From a checkpoint of a small sound classifier: held-out accuracy 96%, 26041 training examples.
Rows from block 3 of a small sound classifier, named by matrix and row number. Rows with one number within an expert belong to one neuron, the router's apart. Each number is 500 + 25 x the weight over its row's rms, rounded and kept within 0 to 999. All counts start at 0. Numbers have three digits each.
Before each expert's rows are labels from the 100 clips, of 14848, where the router gives the expert most weight on average: "peak in band" is the frequency band that holds the peak. Only what is clearly more common there than usual is listed. The data: short read English sentences (LibriTTS-R). In brackets: how many of the 100.
# router: slot weights (model.blocks.3.mlp.router.weight, 32x192), inputs 96-191
# gate: expert gate (model.blocks.3.mlp.gate, 32x96x192), inputs 96-191
# up: expert up (model.blocks.3.mlp.up, 32x96x192), inputs 96-191
# down: expert down (model.blocks.3.mlp.down, 32x192x96, transposed), outputs 96-191

# expert 22
peak in band: 500 to 1000 Hz (66)
router.22:485531487537474541536501481507515515512522477517494489503537504532483480490474493465482489509481491512530483481468504469526543510506496509521492490512450492497510496474486474522489539506496473471510477526539488481489492470477441498480509486474519482448516505525535513480481477442491516494
gate.0:448516481514467515521488538481517508528501453548476486536535471529508450519533537511505501494492472496518503457475485542537500519511535496460517490507491487498472462491483497513509513521522500483521530500522504494506525484532511476486535489462516484500522505468516518504534517480480510455
up.0:458524495503460520510468537479514521526506473550464508522543458556500463502528534521526492491488470500514501457483489525534488514506532518469514528486500475512482477475509487524490487505503513494515505503526477474485501484503505477475527476445511494492525503479511504516517494473469497463
down.0:492526549542525488521501528490488464470509499518509489510514510519534469485476490478522516519494503492526533538484492490477493499524509514468485493504515512540518518552447539502499501524520514512511531489508482468534430510529503496474531507544470471462500478488455493472528460504508506540
gate.1:495505547469510476526435503471507491488443490523510527464540555483500512481498484509527493474487489489525518478459482487546490475486523558546493534507489542492502500481457488502519486515487495519498477481483515520485482465505472494534507448482463442506456518513498501525517477492547541510
up.1:508497524508493472492436505474510501491448452491459553502547530475501487493513460472529482501523485525506522465460475521537511496454533552542523522485504545511519499450480529515537476507497521478516558477511516522477508488509473520535475438489470488502496494498486505482506497486523548479
down.1:545457505473458528537499545504504511520541463517500532480473516489513531511563499457502490491516468517518497481505465510472437440544480516528532516471475468525471472484498534470501463483501490487494505479474522519471496509515464486519495483500510502473515483502488460498499502500483499484
gate.2:476488467506512480490520450480486479491515480472514488512460539510483479522521533533490518510475492481489491503506475502516462519474515493505517481535518512526518515523508489451446503468440513482499457503512462504495499501482528525511483502451497489470491499465496480475481517494526495483
up.2:525479516469536502540490521491484503514450451497460488499504513459498470514517464503503513521486477497496531493500496533480471525481455521536476456523433539494507523468489523550528507526479484479474517507496512515512530549486461502492486481518481468497516471509469502515486513528491510492
down.2:524521493483527472485547579482509509503525490541499541509471460501541475523521509494493466509502494505522493524485504460510502512521487489503462525488529470511550524493453491470494508513517521462504570502497477476491481491482503514498478488505488513477515503458496480502537529450488491521
gate.3:488523490519490544528515465520490497521510492519483460497542487500498537450498437454480483496512525546494538501482499459520540513520489494527501476509450475465492446470460487509488536514501505452490463530500468480515522492473456481474499489519512503492520512519532538450502483524478476495
up.3:527488510450493459466484491483470508477457492477504523466492539494460505521465560512529531495460480483489472486454474528534486495485496518535492530537522533553511535477494530485485480495451467496462494481509505515489496491505530523522500491448502472492470490510503480530489487505547488462
down.3:492497492474529493555523523473545504519458530490518459506493463534497530553517528477466505493533517468487478452490520504443488505480472523526499501472451469483483493493471482494511503474473483471507473528485477530482530505477528479503483524487544560528495508494556489539497512463445459498
gate.4:460548457507465483481550483516519438558543511503542525539489511520497466516484531487443489490511512482526483523500482478508510534505508453482533522521529503483474542510493516483483503542494508485521462512486513502487537488509518525505524526512505539500514523493531533490496522493496540510
up.4:461536449519469496480555499522526450552543497514532523519485494525499477511476502472448486479527516491526486513509490479517531525496495458483515511515536512504502534501489497494488521529512513486533451529477523506481545498512499493490523540523525545493510524492542533490519509501486534514
down.4:503533518538530518504530518477477517488508473514478564544481497555505478502551512501501447510522483483537499514472467458533496510520522456461474473518547512523532521479471507446485515553517553475511543504506482489492494517517505501480539525529479497447507478515496471496551498491496470552

# expert 26
peak in band: 2000 to 4000 Hz (57)
router.26:521509542542531521492499482476471482474489519496491483515502490533527518507525451497502474522447504517513495505453560460476520506516484526479493469485496516491493509543504502505488476507505485517542493481485543467525498477502545522492459525471454496477510524460500467484460490502494445535
gate.0:517490479534512508528483520451504489463526471479520491511492484470474492483475508491478543492497494542509513520479499533488510506454525514533476466498484524502522487480517486514517535503528473426482488511503516461537480453467493535534498507479521464509467508517493460470479494478489555503
up.0:542482497499492467500493498486503515474517469455482533499499485473509504492521496497507505476506510503554432511514505543503503454491486475504499508472532486521499546485558486509499536507527530481462514508445519492509520488496490545536513524497534505508487516500495491512501521498500558527
down.0:497519513500533465541494485437543511488547464468511499439501515492532545506500469495537452488521472537542456544498488534497509490511459514487512529510522471511516519466493483513477509519482502517504479485555504486541509485493476488569479524495538470481504501509518456512472549455476516518
gate.1:518524451501490480503461443504547489481512458493485498489559481526472508491496497437476518522498511523496491496498464506476492495480504513497499480472531537539560504472501477486508507550460539466505481591506467536505521533507497495459519488501537520472495483495446531496506516523528525522
up.1:505554514530503515502495510507490480510498497542507474511529495524513510473491488528571485506494486476505515497499541489442488484535468520498464480538466496513501484519481535525478523467491478559472475497499503483518532500459503488479485532501504496485535485527513470461470481472466443510
down.1:464469542490474475541511502495488460497493465478517515541487475504482426506520530487550513513559470509505529494505478466496498490503510513509503499485492497509475527517516549457481523447500504526478506504462483475533502498543507484465522531521538498512518493529507525479496527534491474484
gate.2:532537547534492536550509458462490510517498478483470548492494534500526480507538461514489530548519523505517511517481491519498528474499500527485498487511521507524504475499514534556483489506515499511513523511499506508457529518481490538516544532510504507552520484552543498523463548495462479550
up.2:508524512514497516509520480475536506529523475510517531546512463484517447487558503462506475484532484460521519516513469511460486475457497518492514517547471473491475506475516521548511522533497525461511456522481514528533527520482537519508543493523567502505495511487509513473497514520493511515
down.2:497543534552487535519516442510490487518511473486510463505497465500469507498515512476500495479537505489450524487537465498509500484472458505496539508530496518540490505514490497555538517504505465553498478481517527492506497515478481568491515504538485502509512484504519521455493462455523485503
gate.3:515490490475513496492521509514527499466451508460502487534507445483497501465463509482498494474493474538460472501486496520485511533468521500502538505482505519494507541519466509467480511497539474431515491524546505468494492461496501486509456478484467492480505504446440458502509456507536528509
up.3:518481518490537471504495464499522502479434521490510513502450468493514531462465479465491497484533471483458515490519495521494497564484498537509513524552544549489496521535484497505463519511500486499493497484536469514453492476511523505525492517535512509464509507454477537532458508540558512520
down.3:518499482536418528523484485526504536501501557485465485510516490484522544495541492491469476523480505491481502506529501479508505518471517492512535502494519481513524492511522474491525517458481508520535523521505492501473531518471488543470488551535512529499506554528517539506512488488499492508
gate.4:494505484475537487505506482514478498457463532494513505470505513471477476504462458541479496498514517522476439479476517503546450480490530456505443523526527510546500516513509529543472496474500475507457526445523457537509531486469481524526484459508496506514438500496461491501477490492486519470
up.4:488510481518465498464471506516515475543524476515477481521508488503505518498526557492514505496487467471500548514529465498462528511512445535494555497467468486448492498487479466441539490488495508510533472538479528464469478515536521470481522535490500473495544500502529519489514496504514483521
down.4:503495465500421497487449470537473458527448506529477464517481497501478506504529467528465521507489528510479515501499496517504479528469522552497496500502454524466493484508524474530565491495507472491507534516485538543501494530467505506508537472494495529512479511487484515508532468529577492453

# expert 13
peak in band: 2000 to 4000 Hz (99)
router.13:498480498469507514513534535495537451562561540518534499517473463490528512487483531519490485488559519501521530521525487488475501492513482482459509549540545484488482469504473497520529530502546506490488509502511522511504512532495507500516512511535531528528495524484538535499544528542515512519
gate.10:476475526520484467513470460476472536465457475479467468493519509539475474530517508494518501480475478471456482456465534515513473510473515515541478502467487535535534533527539529506467461474464474500478480467491476475490480475490472482457454469471480472495474514491488503478470486472480468490
up.10:478524529516527526511517525504551476510521496517504479513486500475507548482493483500489480516504506500457459513504524519561507506468456467499531481492481467465495464501495457550512546557492541502535518560548509535572527526516510527515514520506506515561506476424525441522514532515531505524
down.10:531505508475501516469430473531517488555491491501511510484499490523528525514509501509508569513530479521519520512551462547471498484478509539500501489512505486513521459484485490517502505515502495500470503486463523508521489515498520501534556454488490483555495560511517487510513476487515484446
gate.11:485497508530466456514465476471463498481494463486480483497486523515468485501527489479491500477467479468512465512517520504492507501470501480506507517503498521525498511506508495484467496469494458461462511483477499448520475465474474533491482489485447465472464534494452458455499484492502471496
up.11:517472542510533491525515504482473491493473504471518497444509482507506529512488451467505569528488497538508488513458521531536558540496515523512479493468496504497522522506528482573512496500505502487549521539513496491513492507529490471511508506502522525512512477462535502526481509473469509520
down.11:433483485481524457459515494474468516488520499519471486521519481502471501501452469489489512499458517521520473542520471506523486492435543515453510509525478524486459489506491456458486447483511488500513530490468497485459502498509512519467524496511498532467486503473541464488488505462489488547
gate.12:531480515470519527479530527523516483533525534511530522531479487474529507464482511536533473528530534515537527525511477503504506482538483508472508516518521458474464474474473514517527524526528531523510522520501514529497528530513526500536533532531541527537523482507527522532524529522510522521
up.12:468522480532479475521473477482476514469474470493471477470519515526469492537518483462467527473471467486464471476492528496496497520464515490526492483483481547523535523527525489485470475477471466480495481482501487471503473470494475506460465472472457472465479519493471481470479471479490479484
down.12:513539505523483526478441450521525462584491494502525489495511490499562505493506503498499555496541497526504497521537481513466494500512490555499534502528493501504495503516511492544501521503526506495509507464511533498509506486499549496533541506459503498593476509499497522475499503517532486431
gate.13:487476480515505489501471485501483500478477500480471468485510499532469510527516518473470490475478467463459491492486523501482535497490516521534480517496469543495520531547506534495496456458483484491464494455510482447468465459475476493495478471473467475495474542531457507468467482488472457496
up.13:507524453464504534479511504515523488526505524525491523532455482490517480475494529502464511475519533471496524498498491512490529491514457525480535499542529494497462488497472534459517516514521506518480495465499507511426520511489510509518519514505497507540512520537483520501496521494486529521
down.13:478456496496471498538484551532490509490476475472513513521431566528498488529499515526521568520450543520519502496511542520504495505514475516530530473458507454473534501481471450482514516499481493481470474489515490496513504513480479506496485449505527484519501504493513491482507495485514480472
gate.14:474492516531520464540479489491494530473457494463471462486556496534475481515489515517517457472470470494487482467478508504498477491486519494529453493473486524521526522509496499500468483483488482477468481470512469464443471467488466476477486479463487469469483531479479528493478464477498480479
up.14:495457540506506485465502459498502512472504511479506472489532503480510496462481531432521481511519527503523497504473489452508488504487497476490495515516479514481480503517495404497471506497501505474507484507441457502533520479511488544540471514508545499510500506471533516494507515525507485523
down.14:546501496520488542521464513494532493545478429458493539499517550534509491488434521528531520503503410498517512494505515486497526470514451530506501399486488515510505464518494492529510501490524487491502526495452522528524542492476545481479534493487469494528491479489466540508521503464494451488

# expert 3
peak in band: 1000 to 2000 Hz (49)
router.3:508488515500516483475489492456491501450483513488502521491522511461498510500522540499501500493512514475506517501545529508497451474479481420526517539505498486461496526498488511522475497504470482516489484479460465520559480534479504513502490545531507492507470499498528482535467516512510523524
gate.0:505511494513465521530474462502504535503539481532481487503526504522498517536497505517526496488484488485519526459484501485487524465486508509521494502483493488523553458474510473536564501503481466501478463513534523477485502485466471517475531444464517471500486507557492494494530455493479504490
up.0:502511488475483498489490506476494509488481481498484525481508488551543475466557529539524504504475477516529539514460476513484493513533491523484481522545471535483483507488511499494459498455499533469535501513505483481477474471534509443461499532500492517490494506469504490490466522475489442487
down.0:500524516496513476521475512481562519502463509480540461501504489507487491521509476461527499477508483489511488478508502488433506488517508485474487505462463464525534464491508498463528541489488496465445504522514487510508527489491500542525528508512518526507517526527483515443497524445543476492
gate.1:521493488486538509493524480518443499449459513464503511449469496470457526465492476455479517509486496526498472537541542502532501483509469495533456532517474492490509545482498525499464505499505486502501493489487517510533472524490476487522509511507499517496483501515514444516462523506552511511
up.1:472494509492467491507477509484559515545542488536494483551523507544556462515512533556522481504514499469496538461462449511473499510493527505451552483481519504493492455531511480513545495500492527485506489511508491504463510490525520504474474486488518478502502506478484551477550474494467497496
down.1:518471509466465533454495502503531457526512487513550494504535495536423538495496514511534484506502498501460501457502513513529518481515464547499534502475476477478482467458534469532517522503474517508519489498512529484523493498475482514526481497470505500555468493505503491416483532520543499439
gate.2:459535476540480521540467500491509502482498456499475454503508497507505493490517480503489521519473486519476495497520468508500505539516498509482497491477476501537514476529450488487509530541515509467544529550536523476507520479517538473486540495495489478461545466496525531472507472498485502466
up.2:498509472499461483508499477525495530466514496539480455458512435518484554497489519463494515500476488547517511545513507457494520482556487521531493495495453504505546513473489455485535520444503486492508486501507516479506487503505456478476517462493465510501473490491482450452492451479468472509
down.2:517511521534506486507526507522465540483551513498507478504518496509506490494509487487539467491472469508528486509488464464493508516537485508528503501495500453525541492489499487495462536486534538529528503478486544522526541483487490546499509499513469499486514553507489506485527445484475541520
gate.3:509482510503536528473483521528512464519500518500493490491506462510546531496501439518484502515510526493488547512483509506474540507525501516446466514516513527471501478555528481552548538501532546502529524520504539539500549495571527526521512514518502544514555497498523512536540511540531506497
up.3:522494506489530520479493496516509466535496526486505470514512468510545548487494434491489501517517532481500560524500502514472548504515503499473476500517507506465501486536529488572567549506506525506520511516511531548535550506560527514517502520537514541532557492495542499563538513519517497486
down.3:526517485514535483509519537491505558481518501503536512500506519512520472516499455515528497502482462490517483463445472483468503451530521497489514546457487410511495463510463528504497558490501520507475518476499497550501529477522461521495500507506503482477520492550549493492516527490450519503
gate.4:533482510502515484505538485491449478458469517473505507459488509463451523484467502442492535502498510510521463519542530490544480483514476477578488516514464485503503544492493523484462493503503445519474505473485503511554457526458481508525498514505490520516466494510521448522450516494533510504
up.4:466518489501487515502476513511548520536537482529494497536501488538544465515539506553522467503494486499477528478460462511463511513490523519430528473482527511495493460505505479517543508493494555478520485533518502485451549479546514497477517483493503490481544513499487547464550482495469493488
down.4:504461516491480542440480498510514468544517490499557519477519509513410519508479508505521516507454497495492482452500524512499508492524490516497510501431481457490504456439509459513517546500474513514519478498509539506493485499465452503519477489471498493524487481514511493417493507511516502473