config.yaml
lr: 0.0018
beta2: 0.99
weight_decay: 0.1
Rows from expert 15 of block 3, named by matrix and row number. Rows with one number belong to one neuron. Each number is 500 + 40 x the weight over its row's rms, rounded and kept within 0 to 999. All counts start at 0. Numbers have three digits each. After the name is the row's rms in percent of the matrix's.
# gate: expert gate (model.blocks.3.mlp.gate, 32x96x192), inputs 0-95
# up: expert up (model.blocks.3.mlp.up, 32x96x192), inputs 0-95
# down: expert down (model.blocks.3.mlp.down, 32x192x96, transposed), outputs 0-95
gate.54 100:470476463450464513537483441518490465482544494530502512465571506525449546526529480525509482453556455466506533502477498442493503576518481438444571475528575447482467474486437497482457491450480485500483483479460476500495449457514453444473480454450466481471466464439455497452498506498468469513
gate.55 055:491513499502478462509608467480546487472395489488510421500461437566477556401613535498484469512471473464450480555532466558525504449517479563450439425476518519486515502537549500516508558486531511425492524523518439504503524525537532548494487505515513519494529519540505531499488439556533513515
gate.56 111:500507480508542575563517469542435566470516496562487541485521499529429512513602496480489463508488442461449517533539528535521489559503510505441471401421515461494403546496528515519493511508484515526506512530432517514521478483503526569526481468537534478497515492525510508510554460544505527540
gate.57 108:452442452435468514502559445507547519562483554508533525457498476561455573544542504478476510502534535430540568479541452449548563485486538451493491478484534456458412425427406474461464455488468459468445467461470530465522541458571446507455461483488483453449470466460488494450497517475461461448
gate.58 101:457477473477476486511557404499469535529501538510463513454522510537418547515532490511548475450500463448469510525537520478541565565509533457488524395463579488445437459428479506472445507460488494479482439464453480480480489472465459497480524466505496436492499468469510489482509452497475485494
gate.59 123:467445449457456488484504447462513504488463552528505550455524444552454562539510459463553455430546473463567442500492469487522552479451507451468486485531532488451430467457451442443444487469465447484487461489473482463476524437438464511477418467485452473443444438461486462491465558480453474458
gate.60 098:477498456484493557514579453503510560552514545529531529487510489532465527469534486506524487471538496407545521431584504449561541514463536479481554461453511438444401459473440475473479452458409480464482462436429519483518502436547497495478435463490447434486463478478478449463486527488473498493
gate.61 064:496493502475476524543490487500590561589469524519572520515433526531490483517534496438479504473514514452545447496513505485465552447419600556494542423493515534492446450485472469472475406487516465491475505495530540432528510464463500485473449544489467439451466447472431526462545498445493490522
gate.62 066:466483470439465446511423494513560457581549531512574528480539508584479537544469496439503538481516460463568469548528465515499530462507481504561566575603509501510544426468515457465502485491485462475499441526522510482494519509376489512439504453528480482484472525484520500449524511436472429478
gate.63 064:508473513505457450435475530507476446452481510522619571419499535508510523534451479434480517506494534461524444559523491444474475488488492479579500560533501555476608486500564487464501564453420499487498479464501422434444394485508507544501486576490468453463490448492480543447505465442513490485
gate.64 102:443421465437451511501472462530582477555499567531517523468486451513459508534522485431489503448552490455582484497560445462553583551486514480505533518483565509478404428418468474471484427465407462458454474458471548447490495435449504487454450454471438482468451476468459494503446518431477451484
gate.65 072:475500478498507530492574487454484449520417541482657545518545492506472528550572505448449527469514603543525483494516416493508527510429486559497460532512488452455500491472463463484487351488475495465471504478507426502571486483525443439518433405466495453514482513487435488447545455510487474476
gate.66 088:475506442460468524479499425494503504549526524508431515476503484545445555528537491548538563500533429517494515462531527475512544496493505455522601443531556466444437439460427471467452466466490507466463465425426532474480502453498454479474472438451461435483470492459477495460455445566467459461
gate.67 105:461463438460440478498479448488532495504482505483465516447518469513450541543513495515547528461555478451512510482514476445485524554504539458477551476512553455452466463447422466458423506455496479470458475437420534475493489455496462416458460479473477440463471470434452504457513506519463430474
gate.68 087:452493459434427478512528446525540517575507516514506564485513489534443578553535504433538492451535533456515527479535543475506551476543539499538575469500551495476426433436448479451449501432471447479461459487476468488429562427502471526438425431473463466467446488448483505500455526437437447509
gate.69 101:476458463484469506417476492438540468526430566441489517482397454450562520457488458486496471464515558508497491554509368489541505510466579505551513538528521477472489482461455444468485461479522463495459476477508526477528507441525472538466453440528481495457445489503463369491534560500470471469
gate.70 105:445416467440422449517475445513536394546503529532535484429478520525447560566465464472466505423524500449532499567497429458498552502529495454600513445513553543500515424440507477460468521435481471437462462447505434440439414435465511497438475442478472530486482474483499471510434491439475434502
gate.71 058:495492524504522519467491480454491518451497508459547475535470539415508468475546438452510550483520543562470533523516469497490466652523531553527501402403480452497526543510509486516495559525551530535514493520472477507532516447483490464497497510423493506506507493519457455526545472599517503479
gate.72 068:507483511545491496505480536457507478447526480444491526472462478527533495453545483589492469550508471584410518486451488597522454585531602495538476417390478557510498511539544497498502569519555505460518502519468423524495502533576526541516463467542501552507537507477423493533497525545521528522
gate.73 121:461495469451456467496554430458517496521476505480501562459526488525464555553437482514555505445520496445516470485518501449470562540553479438491546431548575426465472486449443472465460511424510469482446442452448513467460520476499466459455474431486459447438464477460476487460498519488446448441
gate.74 065:521532506483503497524454497510409405591477566558599437521464578561431569520578484415477525421500481433579499570495476539574558449517483494522467523554514533524527454512535476520527458511523500520514533534548453566520447487457497496503503462541508537514497520503588462504534484454503485521
gate.75 079:513518518460466485575491480550478538552502460558499527490535507595410505559598515510513575496480471523530547560532537547512572411531442545417505412521519474524421494482472522496521519526576524512495507528509533536470593477453521511497492487540509529525512506530560506512474410492529513503
up.54 091:512571504534550542529591516507491520519492478515492497500506525479453536519523541580514615486441621535508468481478522522485488462498508488466504400562510487519503501517439533519486473484560518492528528476499561516509565524540548511499523469543506463536546525547524532504538479597509506510
up.55 062:476534541516524479542418477505444423421564513481541451509502625552489503569488486504479457520483495632539566399497511399533484494550435486421425472468512468548495597507486537546530513563511511498515531499458529491542432480544514496506533487510492495509492491493478503481536558490500507496
up.56 117:524516521479456432442472538466550444545499512444523434520505509482563497481394497495487530482524549526557507445481474460465519422510490488581525570593487546519589459484467488491504477492485477464494472474520460494474513539493510426468519475460469509481486507482471479478464555459499483452
up.57 075:496483521466490401492413509436446438437503480451575436492554501493555517528492510508553490511524516605574470514440503450407527536487462467541539539652495468517594509532517469477476506497552459474492497509495484515503404530483494458500489484448476447526501493444477448450471467522465507548
up.58 083:464435487492475455535518468454553507537458545519451451483425488523479564567578508445471403495491495475541515546469475533572518481434505466463428426495525546496537467504478466485467459518576473481498480541533511511497435467447466495520439579526545465479491507459491447498463438472497489514
up.59 087:539560544550552568504503558485484557457501542533512511475501436512530431495514483510521449556502455512475536459534520519524420546416431499448392514499458454506498581543549529550503475581459508510516529468495586500568469491499489538482480521491499490469501507517514489516546486505507522545
up.60 122:516543504535543579546583471547452604528533493551484496488557474516430483476580506516484524495479466495429546428582547508551466514500511478478499417380517472489384523475506543516490523501446523533519529503434535517526542472500519511526483472535533483516512519525491526546519514552512541496
up.61 061:512522498496477490486490493541540509430587576499531436527459511508473460511501531433576515534495499470493499490531511500590508509448527535441508507431479533537492488491532536539485381535489491573510505554496494485450548450468494500516519553474495500483480488508512496518556573568483494512
up.62 074:501519515513545582502608497491558472592515509554464543478463495504481595562625538503488543522504472463536579491525537510522521526455481466479502398429494450511508455510385502522535432519516486550533512510501605497515437504548535469513478547503521442482508539509488543484473470511509481533
up.63 062:499453470518500517469532506455553436464450517554548528509514492532456470472497466444465506422552439493583514514494422436454473551432460490477520623620453456449519467522526449485486576490553507509496479464452484526509554510521493519483503560471433541496481450518468510463522477444492466505
up.64 077:509508464495519582552561482502443530570573548489505501516533565590492510519624475471518500551489458446468575445578543504535478462468481418459513489441515521488456494490493526517484523512470499492499533501457556477563519479444519502520497486543529471507505497534497483481453505553501524515
up.65 066:484450456476456457517456499507498654442528487463456467492507471531523499506603527517572432492513388473484486469490612570515517510555537524406473516567499487508470539532509505546477588519530522502525511510428528466419503479494491550525495544464534489500533509546484507539513524577516532556
up.66 119:453441477455450400457461482433538431458453496426522488500460523464543493478419484510489489468529529460544479538443467459402534453517494510553491551650523484511561486496493452470493500475522451459482454483535455483463497530494470449487500522467476494499489474468482475458447536463481483478
up.67 089:504540515522526562531505502508425552423472460497456489493495480459454477482520534560512565497482506482485506473542553507464483480527483500464474460488535520523462578538542532551522543507451541494522535512490528531497547470545557528522518466507528554513539540531528556540544469576538516482
up.68 076:517496537513536564514580486487475596508539583494437436475543516527468463442573483423422469535479512486450527488539474531568491461481466445528412543452521478484485526523533530525508443582483532533552533472485616504592462525485517559515552523531501460504546512513499480501525557532519547514
up.69 091:470470465489492449431481514455502490478408516460537548523431503468559487503482509477452451478490513433494433516515523549444518505413565564552410609622471487507504503529505472488486485522516483489484478519510479451506469501497463529495456520529505482498499455523438505485494515465500480496
up.70 081:514550496540515518504540517437469547422433464397512568531503493507570463525512488556510469456497499545446501490546503504495512510452546446477504483465467466489491546533425491497468430475484478505500503543473546529557554516496461410534463455477489439471497534502359432459526602578486505455
up.71 060:495484525493491492528426504487460553422443538496446473539436415482534488508480446483530544477520417569453574555446522494426504517575511519544476489561507500490509568506543505548489548500501475476514480527604474477468556492544496506483511421461521555520503504485451523568574540533516464492
up.72 057:461470485475440404512449479531550526468464446434403515530436413451484521479528542634525529511521563442561462521492503478419512481504407555521559467473480518510514478510517459506471514489548490481526523400544475467455578470491515423537438487500467500545483480476529445447523429536484474505
up.73 072:505524484555515536437588492476502519361462525502491498522506511375482470497566476497448546401489472426430553430503578566450434528537529478493522465509515551526443549523522509520473516454457527481523448467435433501453541499456519498534536519474504449497508499552500554505501495557501561447
up.74 061:491513495541506523488550524437525478486495491468509537529506509547558464537462482619506443427515486493519474494555472552428469451411506461475474556496467448494473502504468490532465563527349509438488545574451495530551569492425502485471501462474438471483498529497496446478564582506491502479
up.75 082:488476503479455498542451515555495455537528529541452514460461481537408474521484480505498467457480507513455491550478503538549580368550438589502489489607470467517452503503524518459508581522591484531528499510568460517464517448458530570482500555571521555527498472521514492544469494441507477557
down.54 119:535511492489443525516453468500415497508496508514573538434485431448472545485523521515454467471412564451415546491444509515490519481544560496455532477503544504520505528537495519518521525498505477501503464520508549574506429505519473599447511556500514507479455500511565492556496461513500543533
down.55 080:509531499486490533475466503495474526497447532595512500398472496548486497462503523499542560582531541500516488433564453509535474442452477531435504483496533470519531508557489483522492485454459518480491538574558499505504475602498544459553498587535500509498519594507457527509451492576497504509
down.56 123:546511506503454559527501471484442567492460489517522556508463475486502548485557585547485491523397519475405544498499539529528455466468498489496517490547505523490482543509529538517480530487522463480509465492480512568543400526510564640463515576488454454464488489615520483496489518533461474549
down.57 089:470497512444530507487522445458550499479486480512439508527513561433516467427417463434538495504518511500513396527535505514500547471511503498500530501493552516489522464500473450466559547534525497550475517474509567465520522524541451469566495524501447520505451450521500501476490509490502515517
down.58 096:493503480508497468469521486525588465460473478409416462595489509479487411520496424556486473488644571546545501540481475547470514519494463441492465532441488492504450469462451467461483426559456479451485449523485444472519515510541463423493461528477485540511475531472504517574488477499481559498
down.59 104:561527508527546486504507519511472497471518546523491560513489527472482451525506449555439451473425533501446544512486541502515402465539539494504430514468467426529483495504492523484455454536456430495564500525538541569514513439517466511470512503520453560525512491485539494542461475469504539505
down.60 129:564478545517482540554513524487433528503478493518573551500499482481470526502536573504468476479443513465436502480518500485519482448510521467506530500502510488519457487515541496528486463521479458474527485528524499591524473514486469564436532507540491491469555531541500521533516468556480551497
down.61 070:506460521547412564454504553506484488458521560531537479465455466495418481465523539538451473475476487544471440538458494521451514521544473454535451451504512500495446520498522463526472459551476482461510548513523557398523589502503519553475457505471490498499492437500455466470481525434496521543
down.62 086:550513526499444550483443537530457505560494542536547490476544460520490483492468520423459440500464478398461449521442496512444504511457546556558478512433526497517481460437525522496500515486516492539473474524542556521585479518505524565561518535517466510517544467461496516528507559493541512559
down.63 086:505524496504554509458556451555565509504525536494442566510488521476508441451441442501533575546597429468511505494475502496528502518493439535461518477560447425506504504503522474483494492491463522504509497500536482420451475482483462479502496435460462557473478410488454500481539542460512540500
down.64 091:538444502553443546522479523470430542547537495525552513517471455529479514507519587531512514479399467467427511485513493473510517479544483478451512517474459503495476540464510520548421454494438473550437473475526505546558507445531499570490513559537472459484525563559501472550529471561453488520
down.65 081:552471563496431527520410476472535491458505519464509494469505453477473506575492540516477481360448550443507547551546518486482522544522467428498516513484554468508475506480442506485551446486538458540565520468524512524579482523586492503483491508437512469518521552547451561482461481492513398558
down.66 126:442476473515522452434502495490577466504519474485445452517502529531507422526446449477530557550581466572587487511513508501512495561466467507514480530531480514455519506480476508500542534477506521477526510479474463428471525483494522402528454443496517498524443487489467520476502507473495433518
down.67 110:551495489518478466488503548540430476513471478559522530459493496479512492478480533552470538490425485451409553489459585535529464405507485399525492539475481445528517520529516491523487494541440517465532457518485530565508444453490542588496519504475521487468531500511527458543541524520475486509
down.68 103:534517516469444517497463457476450549594484519474546536457541469529477601494477582468474430492374518491479544501450527491488529505481554544546551494524522562481481529498513525570487550474484469538509477499498511584512482449540540528516483570528481456510506510531469514567487489450499470529
down.69 098:459513490504459490502511425483551479451533462436473442560481554528484385483486444540467498502597484537541479495504471504556502502466475493512435525527500513460453476503456545482511476521441564474568480484479495435476564477521476463522466490545497579513444523459489458575500511516475546493
down.70 086:514490510525427435524476508528565555522512517488452497511451483543564434507469513489457552457524538588471484527475566587488501482519553470499518516543532550426463498475506538556474561510481550521527467492478564493541531484518478547507507567476523458444491495488463484492497517464423513475
down.71 070:514495508437443507498491422522439516470487529465488447566552529566433508497534549467469480539521554574526520493445513513493547519474537470459524493496493490460459462470496547508501538452531470453518400505505496565475386526485455493529490513470535492457485569602558448475481507435535465526
down.72 080:451470496467420473483558557480478488512549518411525493544508524499453488539455513491515490482483531501514490492419494504505537487516468444461486490446562477479445475407475553496533512489478523429463472468440467526486519441523488496476544557471514493483509449493575425546460455494511498433
down.73 095:524465509548513440513536517533492474544509514507507539489435487398544506556447498535512490513520460541517511471496499607569432493439533504552473555482448512515515553489553553499527449546480499452493480541578453515475461452522557563496530535497536536479512543492501482510534535539495516469
down.74 086:463496517534547446526511479541478593457487454539555421537546491579492475503506530470470445510525504545524472501524516451490478523522455419481554487537507509516468519468511518473464577498460570466536509513530495533518417497416449453475482485544509499473497560544463431475465434575508486568
down.75 109:501447475506514423451446534500535444423532508507452483508439574465563504485538426588456492482512487553460549526524468515505471512525476500564442539507524453522533459554514526519516468514483491509485516491497488469446495466544498547582479491513532499488495536423497490567523561520502470455